From a checkpoint of a small sound classifier.
Data: trained on acted Russian speech (Dusha), 12.0 epochs.
Rows from block 4, named by matrix and row number. Rows with one number belong to one neuron. Each number is 500 + 50 x the weight over its row's rms, rounded and kept within 0 to 999. All counts start at 0. Numbers have three digits each. After the name is the row's rms in percent of the matrix's.
# fc1: MLP up (model.blocks.4.mlp.fc1.weight, 768x192), inputs 128-191
# fc2: MLP down (model.blocks.4.mlp.fc2.weight, 192x768, transposed), outputs 128-191
fc1.587 097:508475554502519466709385555480509536533541485477518507522468500496460476473592483559541583473644439492470548523556486477489540513489461438476454485542487555533549457539481549465464522475515456
fc2.587 078:473511500512583505737455583532473435492410457521523497541528502488534522494496592494464519456528471546485503522539453440536388472486548498513521410443458489557500497572497497470429575566454607
fc1.588 102:519506533456465469653479503510393523540466502598562490577451487472428410507608465467517504432607467482477500533632461515511562506545485555610456496463456417484521563549455582452463517451574505
fc2.588 107:504498473490482488406546462433480432513468521559410460500543460499526529541493535438475389530432491523474542463567507409449479436424566616545536499509505497506506538509505462533509576511461552
fc1.589 098:505485548524507473708399592512546518536523520505474524516471486492467474461581493554540589483645464489439566548542492470498525509457460451504485469542504557518507453540455554460458504480511451
fc2.589 085:481499501472567506728475552476446422494403475525522516543560505489541501533496618483446538512480438528458492535564461448495366450485536517532548413406504481552497521555471546489411537549477576
fc1.590 085:496483564470475495749532565509494565549517528524441518480475481507465460442588499482509545501590467481448507550555473474502543532522511471538504559471490555494491511540504568422459472422538448
fc2.590 072:567475467484493479593495455550546409542503587578482509506514462383487540565554575496482426480530490524551522442546511431405552588548491482533433542561496435545494442495489527445541578480406497
fc1.591 105:513458586528524489675379577487521531539531489488497505502458505473446468472584522521557569470683427486441573530535452494503506489471461434504464475503480555506551489539459554445464502480555453
fc2.591 098:487442507546526504727428573484460437501427471516522503510560524517556519523510610467462515493580389546464499510576454479519394476494536500503511432422468492551526510557469546481409574579500540
fc1.592 096:525468571501508478710401595483494555582539502509512531522490501464438412490591489502548524454644437469518476532541438482489515483491458500504492548479476527490527499552476562445473506464589458
fc2.592 087:513453507482475428675367551520462447587492512563517472547473502432502515575578530525508546463538438556528505446560430434480502614492459580486494450533457510485537512503469544458398599500444567
fc1.593 114:497503594522510478656392594469509543531526520497502507524488513494461429477604456533525577447674433481456558532560448484489519497472451442537464441499462547525535491522485561452475514491569443
fc2.593 090:478491514544581494717450605509484461492475522566527531517530508512536538508512595469488516484559389539442530536607436448528416478490531505567489402442464485592488486580468577505435558579513581
fc1.594 103:493474553552506494681419584480508537543530508500466510522479501466455427458573492510547579462666434468435551549548437504520505510504477436547468436499493560519548486547452561437481497499558462
fc2.594 093:481491479534571505728473564517490447512444495510503514515555502525532521482512620457482515488517438548480493531583451443543385431468541512539508382450503501610507498554465514487427547618487577
fc1.595 087:529471528485492474747479543499495590556502510504482517511518522513437428481611445499532559487583445475439476567528422506475524468509475495561515530471479541528502511551473600426482503428592458
fc2.595 075:550549442498554506584593474531479425578455581542464512508512485476424641540578566485433407490474524498538524433545549501473546540552525505507469510535522457506458443499478474523508557487405498
fc1.596 094:499457582507504473720411587472515546564582489479492512499446493480456434464632484527558557478662440497482542568574482487471501496454483437471470482496459537505569504533472548444462526487560425
fc2.596 074:442446523483503492756402569508489473526482488613531545488489527494556436504552555488495569437578383510525463489506440486455451545512535454456499513474492517506528481569501516464403597515542575
fc1.597 101:516481570545496499681415560468491549521542458474510504497472491469453431501590461516562561474684426488448577555550454506461544476468464446516476473510487540509545488526451581447462486505563447
fc2.597 089:499485504533544488742458538506425451467466494593536522563532507482542522521492571458491557472658386543473525514578456438491439483498521444515535493474445514542547489535474591494456534585475571
fc1.598 113:444526437443440554486539416457482527533502573477539404530485441486493473467475445561496457455467563410556499413479554492451566575493498551470416584471536440454503503497523485465527453441566430
fc2.598 140:503490561494483532231509504591527550486508562525466464522452507481408482457495529532505633526452492378482490494505508501512549546534495443543503430581486532493492461498483528523523510444484533
fc1.599 103:493465580524523460684400576480522528540548476484507505483474495482451464455587510569532541489641442483453578543566457478513503506475475442499462446528483541540534487543468541463483539481541440
fc2.599 080:475487496506569528731474524509485420509418486535528543486563536484551505540495647482470511498534458510464476569565471462521390468498561533504546391445469489553549516564473509479439593565442578
fc1.600 095:492458563515503476697419537472516534537551484517484522440458479451492468477597490546549540482668463494502535517545506480457512496471464451483493496528439523512588505572497545451482499515520415
fc2.600 082:463501492560522522732521501531410491559453486596533472504540525522488493464503565499476543467507442471441499505527455469474418456444544432515512484387467516509532522565482546503379612545522636
fc1.601 101:515519555529487455686412596500506507506536496464518500511474480480418450473577486547542571443644469491439533518535463477501505507483472446514471496449481530552508465538467587457500502474562487
fc2.601 092:491507486493538444718441548539464393500444508550510532539523497466526562561521594477475595518511420534510564490565439439494467608502520526553495384485429487500538532530472532458492570563408594
fc1.602 097:513452557546496487703412565474486554542526494461536500553476502488456370495584459527561586452656405483450517519536428487470506519444449414478481521501487542504539490540481582458449504487600462
fc2.602 081:494455536532521476741374564527434464480497500586552525539468535492532505523521565477519531442678376559493533484598443448458495570479486455520526462498432467492556517516501563424464531555509586
fc1.603 107:438522498499396581557517518501535566453585565526485458464531393576447486487530396518529434431546540466452516477589480495415560410461513500454527599439528502454480512489483529495500493429607376
fc2.603 133:481510535512546396561610422499573392525480499488519524433503573457488576590509560422504481518432555559530523517504635457496547531463524520506445538572403491501426473517424488496549570515473539
fc1.604 095:525472552543531465720403579502458549552557495493517523485499511478434404473621468515543563471631396475489496557506438488470539495480466453492504491508469564522518533532501572429471486469570457
fc2.604 071:538497524511506460753465515537441458535549523564532528524467518455537490557574558546544554429531391553547497467520468456468526566513420545533517458571441483483509524479447480445440577482373541
fc1.605 114:431451534501439540558589480393471570544455529489497441508525475553511466444525448512468462492504554402473470449479509476494533499521564522491521560500499547461496490559500514468473487417630463
fc2.605 140:495480530539516446381538372440581441492496549478584461534430539430428558571484528484492549542479526512527479513517600471487574539570491452520521473544444534501490463495470520450583598512472502
fc1.606 094:522489572511517483721380579487519497544554493452499520495452516472430459470598489531550579495635428472475569523554509489488495520460458430515483470523497561534535435539451541468475474476548472
fc2.606 072:479518478500571502740455557526483428499459476522532501556514530478560532496519625459475548479493438555458504515519471412515405492484494505513506381432471489544519489596513531513425563592454616
fc1.607 105:420529533515408576548496519466503562476590589525493479432522394528447505484548372495503420480537514435457496495584511499398544409450525496424528595446529471462526489497480520489506474428606319
fc2.607 150:483525558525592377546598444524530366509491490484497511470503593490530546574496599409514475522435526548542533573472615451527503543524524536530457479562373522511443437501476489477514555519451570
fc1.608 101:498478566529525483691419585491537513528524519461492513493459501462423453462582507539525583488639441494450564541552463467496510500477489452508446442544495540509540471560446564454453511482528452
fc2.608 087:467483486503572508714497557501448405475438452504536532529540550503529516517488653481484533499509471523455514527564475475537355455496558518508555399437476520565519517563511560493430562612494558
fc1.609 096:529479574547486508696418577454530529526549481488497517460466474454421450490579497556544554461678438507487543542559475468484519514482488442497482461505460558523565510548487560432445506513553435
fc2.609 084:481482497538538534718439516491428484465498510596555518443579533508559476481449601472504565454585391492436465487525463463475393491489508416509552521428482534570526511554494567508422540575497590
fc1.610 100:527481560478486474688428626515464556547518498516515513538490479473458427459590460517542568459623469492528503530533443504478536485477484503523515514496471515500521538537485559458473464463586447
fc2.610 088:509461500496481451664400557552475393534508527580485522551485522414484533568566515508538560445513447556538532454549424428468488565498490595512503427518461478464531529530485552482402590472466556
fc1.611 098:499539552472496487702419607553484546574523509499486551511476489491440455466593466511553570441599442475514490528540445485510577474452452505518520523535459513435536506529475571446518474432555440
fc2.611 087:536467520458501399656442509490450415559478520620480510503474501454547558585558496485495466430460457546551458435572447445408513533520485581491502495528455456459539524534484524486410578461439510
fc1.612 089:508472558507520477732401563469536513495551464469485499501486477467439466460576488516576518497663450484471575530538483490458508525455478451502481480522443547504572480516455560457458522504557449
fc2.612 069:482470507482538528737413542495430437498445504579505534502517517509535476505449607485467529480525433528512506492546452487480398512493519461460526464414486505514529545568467510523420543607476635
fc1.613 087:528459575551503485733471547433523509522567485473520507491484476491458433482606480541539517454628466498470522552562496501464557502460466465492467506513445515487557505544445555445510514478563432
fc2.613 064:473460470545469525776428479492470489547452519585523490506509546494549415522501624519465576457568420447484499454520448454459474561525526460513536520538476500556555505559496511514419599556556622
fc1.614 113:501485558546516472653395570464512516508520504468463496508475514454432458476600490520549554469673424486424568532551461480497500485471456441550440463498474515524553473539490583457485515517526467
fc2.614 105:520519500522563496711468555528473459503437469506505549496555500524533521506507625461483508503516400523440531551582442457551366458494556502536493395458469504589533492562485529540465531605487584
fc1.615 095:500475571551510504701420565448500528528561493503477490472469484497425436481590465515541558448672429487454585543540453478491526524460461446518460496514481517502575484518445576452487532463578438
fc2.615 076:475458491565531510748457532509437463471492514614526522516496533490514501509518574471512570459607392531458547493582454456488470528504509458524535494490455486547524517543449558485447551590472593
fc1.616 114:512507558546511480642391603510530535521522512500482511493464492453453471499571495530536575482697422498449570508571448487503501497452456431527443435487466517560543504542467561451482502511551449
fc2.616 113:510471494513548500710452537515477452481450475526518548502563521526561509532483631470478497533562425510454538540556454485546390455484544494523483404420492494599531530559499565513434537613496563
fc1.617 104:519486566549509488683420596491526520525533501468491520535469478444452502476587500537543578489695442485447553526543452492498499483447466450507440460522473546521542478521469538466463514489523461
fc2.617 093:475474507522554499715456588514457435474418479529516519523572519489517523539478635448472516516543430533483524564573456464540368439508527510532519424440476495548524522567456542515428573595449578
fc1.618 091:493488574512505471722411563465511512527545500482494533498455480487439453479584470551560536473669432500450576524540459503491538498451479460515457473502478541517541480533461572458469510491539465
fc2.618 071:487486496523523517737415553488460436502457471560511539552512496512555535512506640448474536495544387536466502511553424462492411505512527496499494436450486520515545514559481566520417558594461599
fc1.619 108:453530506509389548546495503477509563474561576512487448432504403515443481480530372518535416465533533456437537493601484463425577397455511475452528586440529504464510493461463531482517500416597356
fc2.619 138:491527541511572391581609448519534359499478496456520523454484609465515556600493583424522501513434536550527515508483624450492524529499502494493439521550389540527417473514470519465535544513455557
fc1.620 106:512463573515511458681368586484498532543527505495480510500466497474452453455581500532569578471667443476436568527575453473507518518466472466491476460490461540527544483556465567449468511486559464
fc2.620 085:496484513553541481719436598486472430507446490556507533528554524502551528519514606469487530525570416516474474558572459460519373463471532549485507426433469526528512518564456554461420553566479548
fc1.621 093:488512556525511471718437572518500542508553497533478521474485503498416421442570455520515570454624435501452492539572430474469493464483458501530509500462502597502526525546451564513485521457543437
fc2.621 067:495560516512442466570545425568471375564480554546474503524553478431529591582558512470508429582452510489438545405555509418490526389503519545537513475531462504510535524503496494567496564466464563
fc1.622 092:495481564532496470712436587490511529500507493487504497523481490480435425472589465539540538455666443486458550537559473473490506521422472443508473478492468549518527507533480578433500508488554460
fc2.622 075:470479486558549475727435585525432453465489519589549515506536508494523507518491599480487540463600381525464512516554469438535405487514498493517531488454442496565512494562465555489423557589448599
fc1.623 096:492463572547494499703417590464506520523528472476509496492450495483428453468591481545546574461682448470465541548545462501478506505480468476479471476528489542513551495554463556448484501488559431
fc2.623 077:508486520564545490724446555513440486478479513601521522483525540480552496518484590445518525501623368524444510542544465442489390431487516460528514487452495532555519512522474602494409561557489585
fc1.624 099:535548561486491479699447596525485554539523500495481516540492471469423411456598473524556538449627454468480504511524443494479557501470454462516506539479514475475536506535464551443512491461591442
fc2.624 087:519492509507502415667411522527439390527516519563439492574505485404494552570569524480497552495506430561500574470561424421450479546490486585561517480522461491492556500503496558477443535471434527
fc1.625 114:514567552465556426572413633571544537520483469528484613436482530535488467496529479402500550506602474525529510602537456464515529521501501508552555428539424476519472521542469516490509551518443480
fc2.625 152:535480552474466517465453526488604502568477505583385436492516461506512542493544504495514495532525511441518504461517477456455511556440592597461427478620499536449540465546520577500441544456475502
fc1.626 101:504448579512484463688461589449489549578554488495501513542468516484472383463609481522546521457649469478530440522566471504443537510478445502539529544535444535476542494538477539461467503442621428
fc2.626 099:520448485475474418670404502510435454545494530591465505514457505440528510561602538511521515393555450539559490432591461434434542630502459586486501472564409485453514501537496499469425616492475566
fc1.627 100:511487594513507471692441569462525529539547496501492495510504508455439458456576486534521546492657432513444544542566469495504516491448479450513464500514516549511543472545461559418492523473534483
fc2.627 090:484456509510554484727445551489449419487428464535518511511557534479540499533508608481449535499511429531477503542562423458518402479498524487525493429433458504547531499570476546488420557591474586
fc1.628 096:503519544479501471694391607509530545532541491510509530479470466465438437467616469528527570455632426458528520522531467482520547513486463488506484512515451496499542490529466538448508514463544427
fc2.628 075:498502492509566486705449462456492411530509510587503461486521515488604529513483595486470466408510487524527511463562476435461505547498531555575514458486458518556502534523489534523458558506472548
fc1.629 074:525494480474543464550519547487429481521401512527573491580443486503437482529537462483485544372498586505631427504584483518427487570533497483529435516430469467561425544541481540440491574506457443
fc2.629 110:484455462543474521711521481446538432467561562549543544556567513448570516521496453469498415459450566562538444457474570509434515476508570511453596556439515483565480478521550506541467555504598481
fc1.630 096:511482558530499495699421564474524517537557486479509515506475504484439409462616506505542566440671416486463543498563454487473524520444456442519483490512475521493540495522463591439458496494567454
fc2.630 072:501476502551511518766429537507460445495461490570562538528505529504529489523520588503505544453637383543452515492586436436489448550509525439485516518449482483519536506559474568430425509575452574
fc1.631 117:441459491483427551559598456383469581551493544471517439492516461551513482479478428543464448472481575411465425441498549462479545475499541504463501577464543528452467455528496519472489464413635407
fc2.631 140:517538478483526404368611426491567419488485536452569475497482550458430527618468510435511523494409540518514479529509613515525561519581515485516513467515432582495476465493458465468556595520481542
fc1.632 098:508482572544505477693410578472534533532552481498492509504459501486443458474589482542551562478673430490450552534549467504474508508446455438505456459510463536529547491543461565440464495489549428
fc2.632 086:462458491533529520733427554482463418493454471574533533498541494465580511518485619464486541503602389538474506508575418461515387490504525477503508445437486498536512498554474558477421551582492596
fc1.633 106:483475555541524486668409594536516519541541502489502500502472509454450464456574500534532564487675445484456569549531462521488508507471455462544455477512496549542513474555458577461502510476540457
fc2.633 095:488457497518538506707462549507487435498436466518515538533557527481563502517470646476477500511522457502454514551526443469526357413485539503526523432428469500540528522546482536497418565575452597
fc1.634 100:508472577525512478683422591518523535505533511466479509496473496451431492465592516527548554509657439490463584524524469499496522496438471436511454476498489555525543503544454579433489527483516451
fc2.634 102:501455483499538509710467529496459447485424469488524534495558503484523530534460646464472520535497443530453523539550461438549372468479541502517511403420499504549507516541455529512420540572484586
fc1.635 092:512450545518517492722445577508499514537539486483484521495468469487410470485597471503541516488654467500485586533518467493493507496439480470472470477508476523484555492551502583417467517489541427
fc2.635 068:464482465514526521727426525541456453501464483581530558487514501460535493493469582454509568494513387502458496512552442433482373499510532480488514512416493511524519517568470585500390575571450610
fc1.636 092:480469590510524456711434534444522525553537469500494519440466521481476440478563466521521546506655451472482505552537520490470492519443493439479464495528455543475544529556451552429433518451561446
fc2.636 077:482487509525499538742480531478389490551433532628517492499547521493513461482458573494490569450518415438463487483510469446425442495508520472522498523424469516520520525592497561480359602523523607
fc1.637 134:556546548558549422535478506502537504468574533470494584437475571489500493557477531422554527475547472545496542593480562517523556492426431432569528466567418496565462423474476501470584520538491481
fc2.637 232:486491511358500514355548448464504525613452508526541439546503454498450575479563454530478500547446620441514524430479519445472517497512544565390497508509501471356508515589467503435469508406451426
fc1.638 093:492565567481490502721440610500523549566542509518456536516500481488442421454599475506551554479628452460514508506541440463492541518460466502537493530485493530509521513534467535447484485476546453
fc2.638 084:459494498467515435674414489504462396549478531585428489536550484436549545567517530485481500451476469554518519488554465440459474576502494608551489447499490499494507505495502530477414543500442544
fc1.639 090:505497577526509454725447549464522514535546490503514512480472480470436451473579468522566549467652450488463576522558487475486510506462476466524481501497480540486517499533466589438490503472554437
fc2.639 070:461497481506514484713466547486406437511438507554506554500500497459553493525476579494468571511505406510441544512548457442517427492510534477532511492442500511531579519576459589481400534548461620
fc1.640 098:506486561525503477703391590493530550523540480481488508492478505471422447471578498553557559473676431506466580539574436474481490484473475451486455482496465543515553474534459564459470509485555450
fc2.640 080:508459517556561497746462587511465431495431504588546509542528520527521530513491585466457526494612453535429489535565465491477413510499544524515545441452468506559534506572482576474466545561480565
fc1.641 093:501449559518535450725386573510547527529539498460488508499472494465424497429596484546527573510620450494478561545520469477464497504460477445513428461532495570517571487543438582452457533486533442
fc2.641 068:469481483486579500742468510482449432488453454535549532493522522476553516490424600469445553483493449551464481528525449440510367487500535500481532422425464446578495544566484527487417564558466600
fc1.642 098:522445554537519470696414546500514522520549462485482512464475474454447472483576482536548499491677463493479601564561477495477528497447473443500455457522457542504584507537477553450488500505561464
fc2.642 084:491507507556560495711486468509367452524484503566569525472548523489472517473477609475493573483522423478456525534543499449490419463488534425561506470453474522534535507575452564512423563557501608
fc1.643 101:505488574519522480687399602494502512516520496495521504509481519476423473474564498523553567488680463492447589535557466490485493511440468442501470469496471556502544503561449568459476521466529443
fc2.643 096:490487512517547491704434542501471436477416450524511545503542518483551521537507630481467518541540419508477504525530450471532373461493550505510547409438496491561542520580501521519418543598464596
fc1.644 090:487474551520513463730428573467509533529531493497507511504453500480461454457591477534549558470666456495472549539523472508511535500474472435500450460514482563502535503551471561445456511466547453
fc2.644 083:477482525505566496698420527477442414494416485533536554507521524493604483501481619469450516497545447509488486496522449473523330468488547488497519443414482503544513488551488552512391551578480579
fc1.645 101:503467558569485479677433565497552507536537486482520506474459456456460457497594486528537568467700433478481570561534474499481522496459469442489459461546458531470583522535465562467505500492535437
fc2.645 094:500498479559541517692461478525410429468516533575534522511537498486491538488499610475497542448559438517444521531548474450466400484498517417531518460433479491535516533530454582512403537557489608
fc1.646 085:499473567519507478740463537459501540546553497470518512515443505488440442482602459540554509466612432482465558508538479495448553492439452450495500503506464555489529526528476565448488498460575450
fc2.646 065:481441521539489527755409431492416486533501486536559518497482515507534453498507618543504540421539350502454498441536446464478478527478508486530516489539457505535498506545468510515403583574499630
fc1.647 097:506484557555490490700395571485511543529544471473531494506488512499431394475605510528563558461673432497460543523542425478475515519445475432504456489486477513529496508538459579446470501472619449
fc2.647 078:506461529534507481743413595548468463502496503612551521534519516517540495514541612499519560479625373550500513468554437459491461583504498466534497477503454462514520516532471556438470555547479564
fc1.648 101:480466569507517480704409613485531525545523494482476529489480487467451490452583530536542568489667444493472567556546461479519513523481446449491463473539489558500560474561457553443440517492556461
fc2.648 085:443456507487563526720437582499483426505432472512506505501563494476580470487506621491493542506550442529461461554574428468514354472485532531464529415417469505534527539550531564469385554570481579
fc1.649 107:506502558474519472668420615462471566552530484541500546522489498488477405453613438525528549448608476471535490550504435494471534508489480505529509521512487517449523514593490568422456481439585432
fc2.649 096:521460520492490391651431530513495385552505524600451496520504501398499505614579479500531523447510432521524536457561449445439502564514474604546481479520465497481538490530453568482427564468495533
fc1.650 095:542467593531501491705414567441506534538538492481492489494476512473446426468575475530553582492651424480483550546543426503473513520440481445506478477519476541509561534540476577459474527498598448
fc2.650 075:494495499545518497736400561506466468497477490617540549494525535485533506529482582462470537468627383534486487518543420457485441523512514457509538471454449503569525534549528597514432529570481600
fc1.651 097:531500571543511485701418585474532524532549507482496511508485495466432446459583466515551525483662442503463553535575459485478505500453486442513451482526476543500528509529486578431504502475570459
fc2.651 077:470474528510495471732443542511456427491455490571545516512508515451540518526495580495510555471562433549456499489576445421467447522493513494541491422430486466533515523585471591491417546595442591
fc1.652 093:491452601491506448713409551484521529530557467489474532479478481486446465468630467511549491494654438506501545531547453487462511520439497458500465485520478541461577497550460565476460508483548447
fc2.652 070:453473549457505492710438565509501465516485502630523545490495568494572453544491593508483471508584432480522493461514470494502428494478521554462509486498407501523553528556488503580415592555537629
fc1.653 100:507507550534489466682430587456534545524554498496522502473491493460432442482598479542561548482676476489484555550557456467487503517452449445526470485520468544505525514542472561457476510495533431
fc2.653 087:463527521522526496702464522521451415472476482585530511499557519470540516492482611474482557531516432513435521529558448433483410478507526485539522446433494519544541546532449585519450530553413561
fc1.654 093:534462576518519475697472531466512527564560462499526520496479497485451483484582485525543523492640491497480527562547552502476511487469520460441459494524446547484541491563463535429463515496550424
fc2.654 080:456506509507506516782488518500419493551476509623540467489558500475514492483490559492475554472525444462458481489522466442488425445479517411496529508418462488508530539574481534489350616532503628
fc1.655 093:535445582513496488709418572462515519550566519480488500489467499494469465483580492516555539455644429486476535527536463471487509513467466444500445481489473549514533486544486571458448519487583441
fc2.655 071:481480477554506518730462550493426464513466509565566528500493568472562452508486592487474527439590372507471492493566490465521412508508529445520538483447464525560542502578499534540414556576507623
fc1.656 115:419516517477437555536444548488415637545535545508518482529499459530434467420560472558542502462561502388423501467549444491403451537507512478485460539453571545463543497532477546448480455396594426
fc2.656 181:496517550505605408383537517498583387491468457495412489501492612485507441568489542374491541518407481530525500591502483454562526526515528496533504437559349510490443517492465457554479611543501629
fc1.657 093:522461578505508483707449542455508531562545483468496525485458473456453465491586477528526519474661464472495524537529507514437525513464491456460467506533466561475569488558471543463478516476580441
fc2.657 076:497502495522499534732442508523418517528471500577502466491532525481509477490512598488485556441529379477453485482526470486485444497518511432534539502450446536522519500568470500516382622562512655
fc1.658 075:512588538455349522554462602487526503539580574532454513486476387551434555454528382562569493539524480506513510449430460471473529547411475560433486631458563502441587471482498497451560481508500443
fc2.658 105:464462505538461496728568447462538406460501543534506530468566503474596557526471497467494425456419566600537474476490596469455478467456555536501537532486499475568507451465567499548458526572503496
fc1.659 099:516452593527505490705415585448488520531537478466504502515476524488435445472609491515569564470660427489470557528562457471485502505444463464460480477528467559495551476549473589453466512499576435
fc2.659 077:462474490552525504734389596545458498478495489574545517508496564512527465523512586462509510451672333531459488509550476480497422526495506463495550477450456503530524498538488590479420572582533604
fc1.660 096:539466584535479503707430553474492524564546496479502486513476500485422417469596465525555566439677402508497551546556446504470512510468463444488468501519479552486555512553444588471472520487575462
fc2.660 074:482453490582510547764409545485435448518507483614567533538503527529519454491503542479513575417681362517485524505532459496471482544526496434471538553459462477549471515529516549482479557559501578
fc1.661 097:513476546532508482708392595492473542545512479490519521532513518469443399478616497518548565463635423484478506529533436486491517496490471447518491531453474542502526497542483570438479483442591461
fc2.661 085:525479502469501455703423568589433438527460490535502512525450519457503529548577596502534603460550400552511526475573430459466503597518446510521511449562423495473514497515496515394449554516433558
fc1.662 095:521480583537517504702418579452507534546542475467504502491463489493446443486609467511552568438669409472456576554555465496471517509461462453532452477521483549506549491523453562450460504487570471
fc2.662 072:497469502551506483761437590510455463513492498609552537528537537497554508487497590491500552464644400514491521482521425474486431530503508455505533501429425481531535514556496599494432523572460576
fc1.663 111:512520589459559412579406589548586514522514470524499618401459543528489500494540497391487550545599470532560480581496495471488525525484497508510563422585385469498517540530497532490488554499423444
fc2.663 151:556494562434473514391476520490592515567460520572415455498507467499473534487555485517525526530497518446536497448509454431456534546453577604441446489603504516429517483577484556515457543429484523
fc1.664 070:557460510498535453544480578455481495495470450437553449548376498527469453446509518465495583360510550496608471565551539500537504575508442507471500557502511396481405501503487508413490551457490467
fc2.664 094:461477537569497495796551464475543419452550578507515533501530495451598554512476490490529468440442542588566470485503577487435509485534524531530518505483530452592498461507540522562521568544501482
fc1.665 099:505486549524523494687393560488541528551557466471500498445464463454430470497583490542544558500677433482474551539545515502462512506475482478488478481539455514506590495556490546430480521476535436
fc2.665 086:497524491553537531715478506548403477515497504585540490486577537502506485470507615491487560444551381490468492515505458474462402443489544411529517461417485513496506489559476524525402580557499639
fc1.666 095:488443583489532487718408572527550538519560501470476536506497531456483490455575492526560573502647445493480584540534472483481499509462461425474471463529496540489537445550454570459477520483524451
fc2.666 087:482466484482577497722448541507460429507410470500475540529576483520537513510480635467476513477476450518493470550539468465537356474495545520506528392444473490538508522571488554495426556597496556
fc1.667 092:530481567488471468718396594508516545555557477497543528481488472454446414477586473520532573451635447465495521529528430476493531492486482461511497533491488532503506476523469568453482495471596438
fc2.667 082:505428469520514420699401525489420434524470494539500509567462498428531511557560551476517523474523418566520475466571427459489487584487490578540496426525450500482529495509485535444411595524449547
fc1.668 102:522478561530512478686429580490532532548547503493478514488489486455443448468598480531543556461687462482459572547547468498501527477466485469518465454514484542491571492533465598455490515484571453
fc2.668 086:461483500506543516706446549495471401474451468547510545484555520504586505506499608475499530527558422535488504517557463427542403476478534498489502452442489483546538528549481588521427536591466600
fc1.669 097:498464550561455502692421551462495513532582471490497514469468486466416433470599479531550569476659439513474554523558453471493538498430470465515480465501440555498549498558481573437493511500585432
fc2.669 077:502480500535520516740426541516411461480486512587545529497528545513533462522501600462500532469598394509472502504566423447498406474490500391517557491446453462557520496528465566501442559566484629
fc1.670 096:511469561525523472699432551466536517511554492501481475455474488469439440467561505539552514509677450498490549538543500495454514502449477452481444471539463546501581521558481548445456521485539441
fc2.670 086:503473534523556525709483492510408465474499509556528498483512548452533504510467604493490523439542441511469483534560469443481370453516523412523528462434479528546521490573451539520344571556542613
fc1.671 096:501477564525482489705417555491519526530515492478481523481466490469431421474583485529570529462671418513449581528546445497480516507425479426526472473508470526502547494531461571470484538488539433
fc2.671 078:472488490487534500742441582551480436479435495599512547531519523513564526509536604498473534506616421547466502525561451439474442497538538483468515461434466503548555493554486583502464555580455572
fc1.672 097:496544561485499464705429598494496533530525523500476531529473484475411381461569465521549565459600462450479535515541433476495541496497466489512487525500491508501512489547439585440529509496581454
fc2.672 074:493459493476518473689395502550449371525466539582463521512536482444504539506534545513488562521458451559526515479563436426493473551506509580566469431526492483523549521507496577508443562512410558
fc1.673 090:535493551515484454730452572506520554557506516469498515554483475506408403478611486563529543464628434475473536499522472488511536517485449476492508517491477515522519515539487570451512520465594470
fc2.673 068:484489521508518474708449539551399409498453521585481530515498492432520532499516572504501587464514441541527495481556447440472534598522465541575478430520454472504537515519500552452472559521404609
fc1.674 120:444467489485441539541564486405459529590482524466497428549535467538484452461514462520469482486495550422482432432509476494541520499543553559496480542472499500482499502564514482473454468447648485
fc2.674 165:508472565517499488374560371460564504501473572508595474530458541490409569543505542474473554558479530476524509498516584443432575547542529445530533460527458516497505457526442544484566605494451470
fc1.675 105:543483546552525495675414605464492575546526485471504484540475515465457403484602485543543604458624407493468516540560437487517518479480452425514481520489495544520508504536481577427475486480577444
fc2.675 084:540467514529512484757390600576426453498446478545531527554496475485523503536567576489518558473595396548463556488593444424501468557503473511556507439518437498478559515523450544402464520549480570
fc1.676 105:493488565529507496675404591474523514523536504499485492493477501477428453485585482551584570486683440483463552523539477475487487501440451454488465460499464536501516494549474556452494504501551446
fc2.676 092:504448502530545509703453569516474439503445480572527548480563526508538517522502623501472534530566403516446534550539464463529386461509525456531533420404474497552540501565464576512444560580470606
fc1.677 106:504479572527519462681390579510507524547520484481470495511493487476442440469591487541537581482662453481452574537578444491494512507466464442504446479500474555513560489518451583456485517496568457
fc2.677 083:477483541563530498720466562552492445492447479548525507513574528508532526497495620479479539482518420534431535513590473455547412496517551516535506417426484501561522546568479570490446545597489569
fc1.678 105:495469576544504467687377603488484533533546498501499499516501519484459461478603509530528572484661425502452538546544476484510524506447451434512475463527468544533536478549466558441495503487549463
fc2.678 083:493458475533539471740480594512448436495386467536536495558542527516483519500516636477477538493525444541482522550561481479487405492510498524521516369468460467540500496572510543467431554612475615
fc1.679 095:506505544508522477706383588491479534546552490479493506538467521496441400484605489500548580471620454496486509515533420509466522512453443439519503516483504537508500482530471573427481479443554472
fc2.679 084:513480511471517428699444555589414440556483524558535514532464488440503523557568570512522598452484429535520510468529416479475510576495439537550487440536429455469526509510482500397470552500346543
fc1.680 103:499479564524477488674427553472538535505561506489506493464453489461446452513585464519563582478675446482439554558554468475506515507474471430489461473525470550528559511544469577447459512477554462
fc2.680 095:516484505545546477720452488488454444459447502567541541501520521461528508525461593485479523515599390537445483513575452434519395467487529461527546456462470541546511495539445581507447537600494588
fc1.681 105:512477585530508469687399608488514536529530488496506518527473484476425429471587515521534551451667433479484552536579443480511497466453483472488481451522466538516570481547451554450463502483564467
fc2.681 080:467484520534555482729456626532473425514459505595521511521547507500529523522513593488483538458611434532477509552563449456486396477483516521514514436451462498551545506592469588458418550578506568
fc1.682 100:515465565540498505686399546472523507524552457479511535479460499479450456483601478532547564443662452489482546530531473485485503499454473474478462460542455554489577495557470528440466519466526413
fc2.682 078:469512501549523547728460529535402475509511515606566501484535534482545500494478573499499554448570385496415517515533486479479401456481519452509551490446441503514490509573477515474403610559500598
fc1.683 089:495479585534509469721462556471495533533528460485478534538459493461417462458624479535531516470633444521464537554552498502485536507467459448490487503511459570483539492549467557464476533484565414
fc2.683 066:484457480519502518787449511507435465522510494611527491497517547547568416491501551490471527488550424482459478460527420481473436546519549451471520552440475492501494520552512511536385597532513647
fc1.684 093:507432572540489486717407574477495509546536496461497502524491517492432425473594502544520535433625418501461531545546445480493512498489448462497452495478470566489577489554483551482465499490612449
fc2.684 071:481457522603507475746383547493463486521491478553537530535508550493546473532502575491510541450656378520487496511559465488491433526541509438508561499449441503563505479533524582491471570549532574